A small audio captioner, trained from scratch: encoder arch convnext.
Rows from block 11 of the audio encoder of a small audio captioner, named by matrix and row number. Rows with one number belong to one neuron. Each number is 128 + 32 x the weight over its row's rms, rounded and kept within 0 to 255. All counts start at 0. Numbers have three digits each.
After each neuron's rows are labels from the 100 clips, of 14976, where the neuron reaches its highest value: "responds to" is what is common among them; "peak on" is the class under the peak. Only what is clearly more common there than usual is listed. The data: synthesized solo parts of chorales (CocoChorales). In brackets: how many of the 100, against the usual share in percent.
# fc1: MLP up (encoder.blocks.11.mlp.fc1.weight, 1024x256), inputs 0-85
# fc2: MLP down (encoder.blocks.11.mlp.fc2.weight, 256x1024, transposed), outputs 0-85

fc1.34:113099115156096077116127125160165145184184082114128131122112100097117159103154133096116160124092160144101120157120123148144178174171136176052182095135155137116100115135121079132073186144146169167113122140154102121131124154118101119116133132174144127055205097
fc2.34:126146131126086133176168159080120110127149120135162117132091151132136082127128147106119154126135097123116113137097099134124132091117186123134104177151122117127063176099133057135143144136156102108174125083124152110162050107107166159130126105132157096096173135
responds to: note D5 (84 vs 8.3); violin (41 vs 13.8); note C5 (29 vs 10.2)
peak on: silence (67 vs 22.7)

fc1.712:145133094101090094120125135140173097150093085114126124062118122165118121106147145041132134127130144162148158157112107192100123178162130118135184124142195170165133113155138107149116140130118161196147090119116122164127102134112179159153119160169148165105142098
fc2.712:150082143128128109128143145119143129128122129117122126168149184132101050118124141128207204116125162163131170155073072123123130050101131163133130141127144143097075125151154111088062088153160110059138098105168130120149133127109202106080085148113121128105141112
responds to: note F#4 (52 vs 8.6); note F4 (33 vs 9); note G#4 (25 vs 9.3)
peak on: F#4 (43 vs 2.8)

fc1.599:102130092112106129106090151117097125100101171124082076144160130184132126146126243134118177130144105126150157085122089162115130183167133052176128110097121186106143100075073133142132162111114131099151124128213137155145100131097176122118179129146176061044085131
fc2.599:124131111172081104170160095128166090090132150175140077113143104130076128124116135152134187095150160144141151096129127058129088118140102086126115126104151136135091112159180142100127155137154128129063128133149113177168198152086101124108133092091118154132078119
responds to: note C5 (37 vs 10.2); note G#4 (35 vs 9.3); violin (32 vs 13.8); note A#4 (30 vs 10.8)
peak on: C5 (35 vs 3.2)

fc1.104:095135144132095103113129108168146177215219095089144113137148122170131099171163142133138099124168163116200097173106152122194079117121184110097059175153134164156119098131145170124132151126061135119102125108115097147153139146145136120113141142137162145116122193
fc2.104:126123051162089128171098156156058159199097135081178144082104144154148127096139134116156077123175197113136148136077128164159136101103143067132108123152127199141128134150130024138111075125151128077119196152151083160146097186138147103139084117127090110130120145
responds to: note B4 (43 vs 9.4); note C#5 (42 vs 10); horn (40 vs 6.8); trumpet (36 vs 8.5)
peak on: C#5 (39 vs 3.2); C5 (33 vs 3.2)

fc1.411:107125097132149084183119114139141179094097147160107172055141171135134103144178174137163140132154108184185124126194136139127083136124121120091103097101141110162139135083115129103123205085171176130163077149111122144132136140149148114121175104170122092164134156
fc2.411:141154166101137123134160127142177144118132113148116152149118117126096129156075123101167140199069099128057131116096102088134169128173155114121165145129130113132126090109088218168159100128083181171101137107140180087065123138133090155131145128153125126085206152
responds to: note C5 (74 vs 10.2); oboe (55 vs 7.5); note A#4 (39 vs 10.8)
peak on: C5 (70 vs 3.2)

fc1.0:124140135118098092163093088149140162102090105159153128099083139147136114160113130138121128076097083069165123130134126191154097130120156178147159152106126142131106192115058134074117120100176117120101095175165102109135161159120156128097129155117179104114120134
fc2.0:136069141130170121097187074103129137134131094127131132181110200108097156111118224139065072208136106145127127147161168168130134129159182138130162139119012110103133161129132138106166159126094124098170093157142130141114111144113145126156131139136111115147112175
responds to: note F5 (66 vs 8.2); violin (50 vs 13.8); note D#5 (31 vs 8.9); note F4 (29 vs 9)
peak on: silence (84 vs 22.7)

fc1.421:107127124164146085129136130206128165148198116107107128109054096150206192163093159096128129177138123133091144133123132133133139130154153143063184119187143145118124118078148102142100163164112148133099123083122090146116114177092129146103167112118171127122147122
fc2.421:110092142135129128151147114104103152133116132129184112144152177104117066199117124124119144145128095108089127129156128149114074079099198106128131151180114127134117128076124057164109182206163087170200130040103103107166089126104111135138079151120128117086187129
responds to: note D5 (53 vs 8.3); note D4 (47 vs 12.7); note C5 (37 vs 10.2); note C4 (29 vs 10.7)
peak on: C5 (31 vs 3.2); C4 (26 vs 2.8)

fc1.738:136102105139074115122120037172106171182106112158133174158107184157122098162113138167153162103122099130111149154163098142126146193119113092130121114154143156144137096144114076167083143131147163073079088113134187133136095095137142174151098109078114138069113126
fc2.738:094129194127146142128145076116057190108107151100141172111141127146132067140080176110125112136094129145131167125152136170112063130155078107174141127126110164140202081145088142129148123171096099124115152123154129138106148061082083089169170099123106139179158096
responds to: note F#3 (49 vs 4.8); note B2 (48 vs 0.8); note E3 (41 vs 2.7); cello (33 vs 9.8)
peak on: B2 (47 vs 0.2)

fc1.36:117162155149059141130090197150153164112130090120141170169123111110147109100144159094164183149195131132148135181186123089071140075120080160184105146091119113133080129055163150153084137151113176144159129152144134104138104125120179159128076128104176110099131163
fc2.36:067118178124131122117129084129144134090127150134133128139143138162110168069137163093114148132066127163063083119165149104109116155153059129094149145092163100125138128125181104132138156160129127157116134147107198098017131068101158122102217118112126111134114102
responds to: note C5 (53 vs 10.2); note A#4 (50 vs 10.8); note C4 (47 vs 10.7); tuba (45 vs 8.6)
peak on: C5 (53 vs 3.2); C4 (46 vs 2.8)

fc1.64:142093122105153131121118104141130115067088164164103155177165085112150196118180141126145178134049132114199160108098100096153162097086103140137126155162131132144177126170141162165128147116098148138165158170114126158122133127102104137134142136130076090136096135
fc2.64:102152109130106130157223139136199115131109130127118172163141133125106194126126142170127112153123076099124034158142127131143181179054128084129100124083128120108078136101163217141156092112132133158131082119169149071114141147117122117135152151134111135146108123
responds to: note C5 (59 vs 10.2); violin (49 vs 13.8); horn (34 vs 6.8)
peak on: silence (71 vs 22.7)

fc1.142:146143132102121113112148098124085149122132132168146151107165140201177134160133169135129122088129073168124185099119134149106126165101121100049136128138178129151134136181126170136217118147121116083104116177157169109090130156117071113108114112155094143124079116
fc2.142:098098157117100160139126047177122102122125049121169141111083054150118148133167138170136121112049079088184112134087127134099145125072112140103122146098143133062129111185133172116144092151108129159133131122152062134140182139118150058156101091095143113200109121
responds to: note D#5 (60 vs 8.9); violin (60 vs 13.8); note F5 (34 vs 8.2); note C#5 (33 vs 10)
peak on: D#5 (60 vs 2.9)

fc1.37:163131160116084093177108140123160114103129115131045094128121131100118066135167146074143192159130121101162140098157123190146176106134163135163081116125137177142120088098140153166170137138121132111126127129186092172171129140127117120151105147116155043114145092
fc2.37:156081167108118119160105123173130118105150142142139130078206064111141113123132117117128120123130212161106158128137133194196103138129166127131123124135137117119144109169050135117117141135082140149162086113154140188185145121131100149164121153088158121144111107
responds to: note D5 (39 vs 8.3); trumpet (33 vs 8.5); note F#5 (29 vs 7.2); note E5 (29 vs 8)
peak on: D5 (35 vs 2.6)

fc1.70:129081111121123109175110116175128058113073078158068157136121185124115143128160095157205153149173103090114128125178158187136104117155158116127146132105181137146170105169096158184202124147118146154129111119173175087204101111106079135098127136144158113093155144
fc2.70:154129122100093119177139101155182151072133095140154147134094111170105204155195068116125155095128203097096141177119128206194126114129107112155180127153157131166134080142121098146127131101147093182156105162199123131149107126096138113127149151109221149109129193
responds to: note D5 (43 vs 8.3); violin (42 vs 13.8); note C5 (31 vs 10.2); note A#4 (28 vs 10.8)
peak on: D5 (39 vs 2.6)

fc1.1:110075166148137096111155118152142161131131123093096115117112172135083144125141160099170140133131132125101143183147133085081125149117135151132124106139120155181133129097177153147142145148146091160121031114170133112124134126127120152162049153130144183108163172
fc2.1:113119169168090101138091077194142095190134162103177086112186135155103116106173140133117221142155133083162126113136159095163137099119117106182162125103097125116136099134132106162087170107112102073095161168118088093132173122160221117112147176122128170157186101
responds to: note C5 (40 vs 10.2); note C4 (32 vs 10.7)
peak on: C5 (39 vs 3.2); C4 (28 vs 2.8)

fc1.625:097095187121114115076144146214147136194138119119120093111128109151169173167143169053173095183082129097144147142187078142109119141172137123084145127136193137172142146105059105122132128130143164170135160121209200132100167122115122084147120144101123071076172174
fc2.625:132145149125037101145149170186178128125135088135143113119191105133123106156171168125137152132131217094098161158126127117141114117133155146141116170130138092124045123123139081217112134097149119203165090105127136108131127146141134130143102138128203120104137108
responds to: note F#4 (49 vs 8.6); note E4 (44 vs 8.6); note D4 (37 vs 12.7); trombone (31 vs 7.3)
peak on: E4 (35 vs 2.6)

fc1.475:116122152110106136174114101175133091160112140150118139126101140105098127146167079129137107153125119128142175096090230139120133070122128117094171157112153118153164163125191147149183126130130143108143148138151188126139128160093118098078129108084113123068132179
fc2.475:089130110104130140131128174196098166191117115140168186071076144094144180164126095155025013099107149092162111135124074174173114127149120113103112138185088189110141097117114092118132100080163172127145125065221117150187107126130126133147091141133151132085133150
responds to: note F5 (52 vs 8.2); trumpet (36 vs 8.5); note D#5 (33 vs 8.9); instrument: flute (28 vs 8.6)
peak on: D#5 (29 vs 2.9)

fc1.481:082136042105080143098068195123122134152139149079106098152193127188115149102202149182079127144121148153190114152162118132106071156194148135127146127133150144141106103161152166151122130123153137092125139159131177163117096177112124087119109180113183082041124096
fc2.481:128090069098073187131187147140131119125133089125124203064088109173130130121149127116127128141110169079159144147103127140143136137161072161173152156132151155129141128192129091104172116161124146127124174074126100128148128140140129093138123084102176146161137141
responds to: note B4 (40 vs 9.4); note C#5 (33 vs 10)
peak on: B4 (31 vs 3.3)

fc1.159:101119074133136139098102120204130130135094092093183058132112086180157141146143167159141150104141139140172138215085069154124138124174125170120115122153113150177129080136114170110129116059162189109122125120162141108111143102138128111124183134114131086064129126
fc2.159:134126132121130143135117102109111135092144088178155126125140084155163122141194143161088135113131151142111076140110150117096129148134111122134114129054145114136144123159118073088163160147115122136125128141137159197100130130124148075130139097100140127125090150
responds to: note E4 (31 vs 8.6); note F#4 (29 vs 8.6); note F4 (28 vs 9); viola (27 vs 8.5)
peak on: F4 (25 vs 2.9)

fc1.655:187089131125117108104120147100133097094167114136106125102109134097187141187204173092111128104106126148163159120134089152122137116116128120157045107127153138132120132101156185096135102108140154158126133195173163128026157116174137107063065116059124098053122129
fc2.655:155123136117101106139079151174227125074121137154146135148127122167133199128083096109132135059123115135132150151100111097161144174174103144128144142141147142091164108132130222134086127049117118059149162163169156067120137128135134167132190160163148140107140107
responds to: note F#3 (74 vs 4.8); note E3 (52 vs 2.7); note B2 (42 vs 0.8); instrument: bassoon (35 vs 8.3)
peak on: F#3 (53 vs 1.2)

fc1.303:144117049088129137107137106134097206117116146154114116109090134129145099176094169079145148120125101109082195104147097128123168140118141133041101120187182135156144233146160146079177130153130144070165137151177106120138153217135178129125138129114139146083148107
fc2.303:183115142070140163124131143193152175111124124134128202128034118103115087102129108102134127125083103103147162125129101062100171120149148148126121183139214123132110125131131191131133112111174137185106129126183138103106118086139125072123086081127129127104177175
responds to: note A3 (78 vs 8.6); note A#3 (32 vs 10.3); note G3 (27 vs 5.9); note B3 (25 vs 9.5)
peak on: A#3 (25 vs 2.6)

fc1.756:167125072126102087171076115089150125117145155130120100131149140173070138128143149135090154130110107166119125141147096139105142081197178135132129172187114131166103118121129137104079135225151123144124095195132132147094153128137108117098156109133158086061104178
fc2.756:108101107114116080153157108170181107107129106111180174118049123148123184093104126131126111069100133120122104165077144100144169156139106140114121150139171128126129166132149168114136099113107176123110144115170179056082119177119143099166168128135195113088180090
responds to: note C5 (71 vs 10.2); note A#4 (60 vs 10.8); instrument: violin (33 vs 13.8); note C#5 (32 vs 10)
peak on: A#4 (35 vs 3.7)

fc1.611:134099142142070124077133066139193187136114150134141146158132161153136113111188177117136135093088139107122151188099100131108125160084158110126123106166092161186127104163085165081147174083057161089119108126129189130149108122109155093172137126083138095134076214
fc2.611:140136108178067124160118108159120098150099157160121107099163112126151099163148163184064167133141128160182153059154129127173092128056119122106084077143126150126177128174114126132123223064107147134124124090132128170143191154094117175178096155160177102133071129
responds to: note F#3 (33 vs 4.8); note F#5 (30 vs 7.2); cello (30 vs 9.8); note E3 (25 vs 2.7)
peak on: F#3 (32 vs 1.2); F#5 (30 vs 2.2)

fc1.282:120098090125121093138099116156145087124101152133079111138070123095164129138073143141124104139105145102074147073133159122129095208118131133177167122124133154142161169195091119153204144070066134144111138120160107171142152152131142135092160117105115031128136091
fc2.282:139060123140166151141136170092165150130131120174122098121159177118131127133131168146132110076207148118120164181147130163096135120131119137102124168101102144122078108173100068079121141168079068091140145140125107154125101119138148146102089177104168162074135099
responds to: note G3 (73 vs 5.9); note A3 (66 vs 8.6); note B3 (59 vs 9.5); bassoon (30 vs 8.3)
peak on: A3 (61 vs 2.3)

fc1.200:094154145165057119123121100205117114148125191151096091116139124103110121148143111139120152093099099104123204063156159095070114116125092064183102118093162154142172113145160146162115182109107123117070170135115170086142095115173159089122106148067115057092070143
fc2.200:147128118118159092126149146150107130098131168127134108135125129133135149141124149117157119161145126106137070145128133152122125132142167117155193127122102144057150115121102126203078096132146126108143128115167140104129059146152125182124131145135111128137138148
responds to: note F#3 (54 vs 4.8); note G3 (35 vs 5.9); note A3 (32 vs 8.6); note G#3 (30 vs 7.8)
peak on: F#3 (46 vs 1.2)

fc1.18:131069130109137131072153106117136193199146116119125164127157125090125116102145122093076095130130122134171170123178141163135145143070146073152131171115136135101162122230153161104168216126078133092182133142172166153088123163114106122115144121160118144175096192
fc2.18:143140093085162181163126157122166132127117152130161139165079163128166160097180130107117123118176146205185127155150195132146183132099105148183116133126125080094158166135126107107207064051133137075082176116136119167176138129142128117125165135121149091191155130
responds to: note B4 (84 vs 9.4); violin (57 vs 13.8)
peak on: silence (82 vs 22.7)

fc1.135:093091156101134124184197179167157145203135084088134121074138159139083127124144161170113129118145119062132128155124081128111073157057112123079120113083130109196160106138099142095147151142115182101109109168129134127123103177131129096136156082134148113141123209
fc2.135:123108078147132178131088131112088132180092153054136182111066171099154109000130124117138052087145119127156146138116118123130142130105102122156159086189083172086124207160162122118143127082179120115107129157146117133111068162121157105128090072117040087184133143
responds to: note D#5 (74 vs 8.9); violin (64 vs 13.8); note C#5 (34 vs 10); note F5 (25 vs 8.2)
peak on: D#5 (71 vs 2.9)

fc1.512:106124109126117167095140121117146124115101137113130120129134183058129137107144130065110164109123183145193133124123112137146171136098194083063100187153101153131123105084156139127155126129134109127112071165195093118130133186113088155115126093152157064166109153
fc2.512:121165132144123058175062076198174104097139116107166141096132031131154174089120126184116161127100145127101121114137116146131112133081160087155122129144121112105125142117153182136128146133135128119135066183162134116131127128103099095174113126085201143129096100
responds to: cello (78 vs 9.8); note F#3 (47 vs 4.8); note G#3 (43 vs 7.8); note C#4 (43 vs 12)
peak on: G#3 (34 vs 2); F#3 (29 vs 1.2)

fc1.291:088120172097076124115162119122141140161121109113137155192172132131058108155132102057191130113117014133146143116121127172130109110086120127090100130091119144113189119214132146122135147128127151080117154173108147135119105126112102125178068063120087136130144152
fc2.291:128169114127133140100099144165054092170151113106065137153191158123183124131066143060097138101130149117097144114112126161148095173079130128130133102194058137184174118080068116066131086116124151139113144063089139102182098172128110112203172126116117105172157152
responds to: note B4 (45 vs 9.4); note A#3 (43 vs 10.3); note B3 (38 vs 9.5); note A#4 (37 vs 10.8)
peak on: B4 (42 vs 3.3); B3 (38 vs 2.5)

fc1.242:117140071134143116110092179146123170129119178101110068114173127118130135122167212125101151122130136095182161144200129111143118143230144112076186134145095132132044093116143124128157124125118139100165059122132150128091113186142142117097163155125109114110131115
fc2.242:152086132102113138134201164106204132127127124132111143118145128169046096146123103142137134118112139146099124096118097088128117100211107131125153141168137127139140129155087174147141152136137137167092129090141118123135159086151125135151131124128091111043176171
responds to: note B4 (49 vs 9.4); note A#4 (27 vs 10.8)
peak on: B4 (49 vs 3.3)

fc1.3:097088121116092108125076126124128135147115212119052057143167122149165158212113152142108123048108142118116128140100078107125140189155149152140179153098127139137041141115142099110200118119051145088152088142203108149138158135130124071160129116181126134060074163
fc2.3:109144137100095128131141023204140132084136124092128131133116109137136145136106149115135110115066119058097069159165171127169140091197121140141141172075154094108097098137077118082130105156113168128125138100181151078073165132097163055194179153149143144117193060
responds to: note C5 (77 vs 10.2); note C#5 (50 vs 10); instrument: violin (32 vs 13.8); oboe (30 vs 7.5)
peak on: C5 (66 vs 3.2)

fc1.429:142078193123098112113132127184115156183188136087136061035128148127090160171124156136124136088087091153084101148133131131138130186160185112075128144127166128111039069145136157157138168128133116114040116134162090135122138146105189146129120134127198112157155143
fc2.429:075209146123135176126144129155142083135152086122160078153134125115154140197162149126116072139110172145085124123086094147123129108105130180103109132145109138141113126144130108104115085144193128170143157106172128167091134216132126085134099122121123125075126137
responds to: note G3 (65 vs 5.9); note A3 (38 vs 8.6); note F#3 (29 vs 4.8); bassoon (25 vs 8.3)
peak on: F#3 (29 vs 1.2)

fc1.711:060079111125089124077104127110128080133145123130030156130100108103126146107186161128168143052126113145108131119142058157129143110150136108140114117067211144095121143124155083127093133149123159136099102184158108124131196157089124161111144154154144139176155159
fc2.711:090128123110122100125129131174124145121162129140128136141144201131127128128081171126119133072131134076063133116162119141096163137117194089153170077115140133139102077133124156104091138132129149095124079103180202123121120148133132104164159213142127140101147084
responds to: cello (34 vs 9.8); note B3 (31 vs 9.5); note D3 (30 vs 2.3); note C#5 (29 vs 10)
peak on: D3 (25 vs 0.7)

fc1.341:104118121087131146122125066132106185144118122130113086110122128174103135129191132180147144173133044098080180123115101095161116078093146127126136124079150169130089147090159118109124101154113118119093104147145081163084125138142149210088133116099150132140128126
fc2.341:152131097117140054117124123139119027124194127068144109138116146137150097138116156129154184127131136102114147108137131121126154167114187101145129108126118083179115124150148117132070091150127126085127129120124118126143192121176132099154125143093104145171105061
responds to: note D#5 (65 vs 8.9); trumpet (58 vs 8.5); note C#5 (57 vs 10)
peak on: D#5 (44 vs 2.9); D5 (25 vs 2.6)

fc1.117:103147120119114074119143128181128150173154159089123128147137111111090117095164116121156209099121105154182119134076079119095113146155133116132148138114125132127149089151070105160146133104153105134073118144131128149117130096106171138137075132132144000113073134
fc2.117:176159118148080106125154190104124112108127105148126139123130112099180084152157219101133105161103116103068119137126181134121180158138139198072111099091144108184131151129104147090179073109093172109102135108129104225054151206199114124140089146132131135106102123
responds to: note F#4 (34 vs 8.6)
peak on: silence (95 vs 22.7)

fc1.105:122088100084096162114059087136204110103146110087118107082060165137156093176110175150149134094121108133146148145189143109111128084146148138136151149145116135081132146153129135083114154127128116111110105134130116174145145177134162110093125136139209074105144135
fc2.105:125137125129136116166134103122144129126124133140131084124112159119104119065074185106089115122115152126084168223228125149135134145212098152128129125120116078123099150162131071115145131135137121108120174128156122103098052142110150120096193147108142131090117131
responds to: note A3 (70 vs 8.6); note G3 (53 vs 5.9); note A#3 (40 vs 10.3); note B3 (34 vs 9.5)
peak on: A3 (69 vs 2.3)

fc1.262:098102184089052084119154066163109156165129109137155123091126104064154117156136097093109178140105084095149141123096106074136138140075108098105128127131147171170157090160114138092152163162137108125149152163140110187132173156140107068116163143104132155132096160
fc2.262:152122151128110116128111113148096110100149084141151117151073122107101107156137140149133152170131102124112127124126125131122112040118106100154124161143108173182117148141088123173176122126123129185138093240134048181150149129171119127133071142096130152152156184
responds to: note A3 (74 vs 8.6); cello (41 vs 9.8)
peak on: silence (52 vs 22.7)

fc1.155:136067228073133139070171152121149092151136105140126156093090116127133178107147084122151102116127148129092117085115158113144144125089127063093136091160128125129125200171120122147143130188153173077140129103197134125126237144044089129092153149116087139133114251
fc2.155:110183112101091121127049122185079127182132097092139129127121128152180114154155045083138144113121141084131134114112131110151125170028140040201155106195102134130148083130140125175098098106145136107133112139162103128155141126123134074164163154093154143192147167
responds to: note A3 (54 vs 8.6); tuba (45 vs 8.6); note D3 (43 vs 2.3); note C#4 (42 vs 12)
peak on: D3 (42 vs 0.7)

fc1.597:115116067117144136157084113114115181177146125115136056134112153171119121127082129130134099158115148127151127125189123104046056146141113102169149144160113114135081173154086171170055131070102118151182129133111216131131141126134120166127112116069142132087117173
fc2.597:126123149138114129133110105097103144121124163119173151118132111171079172066133136106111123155110184144149095127113157164216122127132114119136111127130119167120205140147114084151118124150140157122142151083096146119149082168106063127127137103126112173153155176
responds to: note B4 (58 vs 9.4); note C5 (48 vs 10.2); oboe (41 vs 7.5); note B3 (30 vs 9.5)
peak on: C5 (44 vs 3.2)

fc1.718:135149178093122141129131136221086130180124102125130123140114060145136146130105126083127176155135099049127152135095095156126131111089102104079150131156224119163135201149082118086134124125146135104168177148179119128118148122129083153127124166092108150164153148
fc2.718:180098115112078127140131105179127132082113115138152133116110091136120106156148137130144125126101122083150169172119135136089093145064151102179144173119128111148118126131126159152123120096134134237185104156171135117101143122124092109119129114087144135136107159
responds to: note D5 (46 vs 8.3); note D4 (43 vs 12.7); note E5 (39 vs 8); note E4 (29 vs 8.6)
peak on: D5 (46 vs 2.6); D4 (43 vs 4)

fc1.704:129127102188134079142146087143105118137074184130145131143128152150107074082111194105128168116103112129096130149138143118144102119109102070147075120116128121126140115138093116158105149119107110089095172154142115125100105119123126163126105111183144143118178127
fc2.704:128083152123215158132148137095129117117102127108142100142126176120166136141163126159093075090141171190132090128095152136144147132210094092126191114179087120114068092116121154128121128145131110054112126119161131115114128115129200125174149168096110118135091166
responds to: note D#5 (39 vs 8.9); note F5 (37 vs 8.2); note B4 (27 vs 9.4); note C#5 (27 vs 10)
peak on: F5 (33 vs 2.5); B4 (25 vs 3.3)

fc1.640:178136088109142088072145049185079129152178068190089145128110097135173117053137157103111089144166149136117171074132169129099055193134109091122168117093144166150122186164124165173162150105122132130131045174112165128135170143123123120133079136129128179136134140
fc2.640:199060136165144133048201104028099170136105089166143113200124185134119119114090080119144083146123072172146136156115158107092132111179120154147170139115074090131136114155125132132121160119129127114109125120131095086119182099124125176089143139126013133128088206
responds to: note E4 (54 vs 8.6); note F4 (54 vs 9); note E5 (40 vs 8); note F5 (40 vs 8.2)
peak on: F4 (54 vs 2.9); F5 (40 vs 2.5)

fc1.365:118036132123123119097118131124167132179079127138104148153162136138135198079081105118127126120108093114118111087127131096156108157132107112112124104054181084129121122133132132204135131177123130134141079144126114093118195173108140095186146138039068128110157152
fc2.365:080177084154112122116077128196102138109139128111121114159142155135187138115069112094133113091158140137136135130141123127136121145130159126174162134151084143105093056109148115098061110136125121111102091110127104028122106149117169106165187191128143096115135135
responds to: note F5 (33 vs 8.2); tuba (33 vs 8.6); note C#4 (30 vs 12); note D4 (30 vs 12.7)
peak on: F5 (33 vs 2.5); D4 (28 vs 4)

fc1.39:112123113145047129079112208183096128123233125094123090145074164151112133168124141142073158094108104132160102054131145077154083106127179086178130132116102128133098146138133170125132139131114110180151084133131126093117127128118133151073100091127134128149141139
fc2.39:077114125177118124107153197111094121133062131128119127127159129159155128109129119154161133044128122115189138156133142137133150178061052176126113064087152144105128125112205149122128091163144168128103116063114125059123165139123142080061145114170115133129097057
responds to: cello (30 vs 9.8)
peak on: silence (76 vs 22.7)

fc1.238:142121121117140116112139127177141126164027107140113143081091135060086097115124153098127155130103076132137120177136128115116148129130182168168078121133159110138098114183087072136150167109117069120125156120154126103119165119083122175149158117203148129097138102
fc2.238:111103146111170131091102150130184072106128169133133098108108144126158139111227083132129149105137155132202126111093153114094196117153070141151191054179096177127132145139135148132091127105119131089124117121121117126108146095131214113097140107102155135132127099
responds to: note F#3 (32 vs 4.8); note G#4 (26 vs 9.3)
peak on: F#3 (30 vs 1.2)

fc1.546:093072135095121106155144092141138139118124162127091109207127061095168105182112122130143113105108146130127186108157130125109141173047147080194171117074140134086173170127106128124095140069131159100114099154157168119104119099155120096079077115091127081118127102
fc2.546:129150099130152113164074175149198128081150128159103128201164143197129130106117146112114115113165174113071138109097117178143129132114119182119173127093157158128108058095105096111100155163149088012095140128144215118203109139104088117128154165119099152123176115
responds to: cello (57 vs 9.8); note D3 (35 vs 2.3); note C#3 (34 vs 1.4); note F#3 (31 vs 4.8)
peak on: C#3 (28 vs 0.4)

fc1.113:130114065110087136165160086173168108124137081090171130103082155108101152175105109085110129133119131147111212126160183129139125104127174105150184129092188165104180208133113138178120140112140135105114129129174143155138142096113136099104147133090140052114123140
fc2.113:168070116128168157127177139136125131126151111156121147116111155066128108122095165085114067125078096100154159183141111145114112146175147189083129128149052132058104137142080130118127100147097134164233127130127095151133095127156120140102081124142142104101125144
responds to: note F#4 (38 vs 8.6); note F#5 (31 vs 7.2); note G4 (26 vs 7.4); note A#3 (26 vs 10.3)
peak on: F#4 (38 vs 2.8); F#5 (31 vs 2.2)

fc1.526:141126138149109125104149128150179146148199111102126074092066144159162122159146115116104155168060150071124124157132113159092142210110181134140155160162148170095118095105117115087155147182077183127136093151162122164132058151139128075130115082190135130075138131
fc2.526:095141119129126129163114174085076152172148177058132099170161192125106119142091127082143109100165125152120127135144140136161122099155174114127096138157145141121073126082166038128083148148124128072146117058077103129179063174056152127164087141137126101079180137
responds to: note D5 (49 vs 8.3); note C5 (49 vs 10.2); note D4 (37 vs 12.7); clarinet (35 vs 9)
peak on: C5 (31 vs 3.2)

fc1.269:157069193131132184077135104131151154202211072148140129163153143120086120181127100089087156125108107132153081166193195131114104190089090123142204091125132153158093093103164112123164157119133144087144106171198134121098121132169074091134093121124133123126116160
fc2.269:121120184118093133121065106155113111139108129098102135196124112157141100123030120114119126104066100124120202111147095121111108121140127164137132133159130125113164129182122138065097136121111093137090116136127104133135155198110150126176154152127086072127148136
responds to: note G3 (60 vs 5.9); bassoon (34 vs 8.3); note A3 (29 vs 8.6); note A#3 (26 vs 10.3)
peak on: G3 (57 vs 1.4)

fc1.292:221137143195118152094120130127135137135160154159091131114071138148116085204134131101119114067058090155146157154145136138129099113087100119162098110163132158096130155159128131094113128167131179111161142167136150122164147129146159104135108128073121103156157164
fc2.292:155159117119089102165086145179195175154148131099135158102091165159127152112060088110103137129088150158106186120172111125188183149103080155104097112161141141113155124128133143134089132039098102058125128168137136067183060144160130130109114128147151146150194141
responds to: note F#4 (30 vs 8.6); cello (27 vs 9.8)
peak on: silence (93 vs 22.7)

fc1.128:160131088057109140097155154186148122113176135128117181132144103127082129104177164128112150094131129143161138175145125143141124164121103127117062127092073106185127079161127173103106126140113138106110129180135146173113103155084184114117195115143106105106114212
fc2.128:111145136162143111133124084141107081041129074164180114109118025119162102136143142143109133132167119133129128106144128115114101138121125127111048116084128133224129136175150145127127187098162128126075145135144142205124098127153107125112122136053134134128039075
responds to: note F#4 (45 vs 8.6); cello (28 vs 9.8)
peak on: F#4 (43 vs 2.8)

fc1.719:101115145107109174126180080182129180181122075116122157146119097118080133095166113069126153111128115124123113132142127142124121165061151112035151114139154128126145088128098163096173144138133138094127066167154124175098163180116125064165157134135122116123106189
fc2.719:141143080142109132131051146163101116122114141102144142155110121151176134114147083136080129084166134143147171117142122140086100147069125159118113142147130131153117111134123145067191069103138128093104121143186120119145140124151146129137127123053115127139131126
responds to: note E4 (84 vs 8.6); note D4 (74 vs 12.7); viola (35 vs 8.5); trombone (25 vs 7.3)
peak on: D4 (73 vs 4)

fc1.286:138072174122074116156120097255096111155130096127132132135102101137148098133132132091131151176141151096135135131131089135146126173153128103167153128166163167111176078087044153122134137092137146154088152201237108103112105087136118155106112188139115093087133136
fc2.286:135167141186095081193135100208158103012142146177175090100183068144084165139173147086128196164132206133106137137132137144143124161137122113143088119099175118170105093116136157195112150084096115149144162160143122141098127172152115133077136101115172190116101104
responds to: note G3 (83 vs 5.9); note A3 (75 vs 8.6); bassoon (27 vs 8.3); tuba (26 vs 8.6)
peak on: A3 (70 vs 2.3)

fc1.460:181075035102160092124084097115147210100166144125104113111148127127089142133165138080184122123093107157114161168211112176112121131122123171051122108133102119147148140094138147149112135123215125152214121134098164130137075109185153131131102149113133124135142140
fc2.460:164125068112090145191142202123168151134092103132132158096049118135118113141118111087133106125116151122109199141125105120181178117147128169132135126132136083119185125149112181136104169080147101172125136138152184104135068178164135134085097112118195112085236110
responds to: note F#3 (66 vs 4.8); note A#3 (64 vs 10.3); tuba (59 vs 8.6); note G#3 (57 vs 7.8)
peak on: F#3 (61 vs 1.2); A#3 (37 vs 2.6)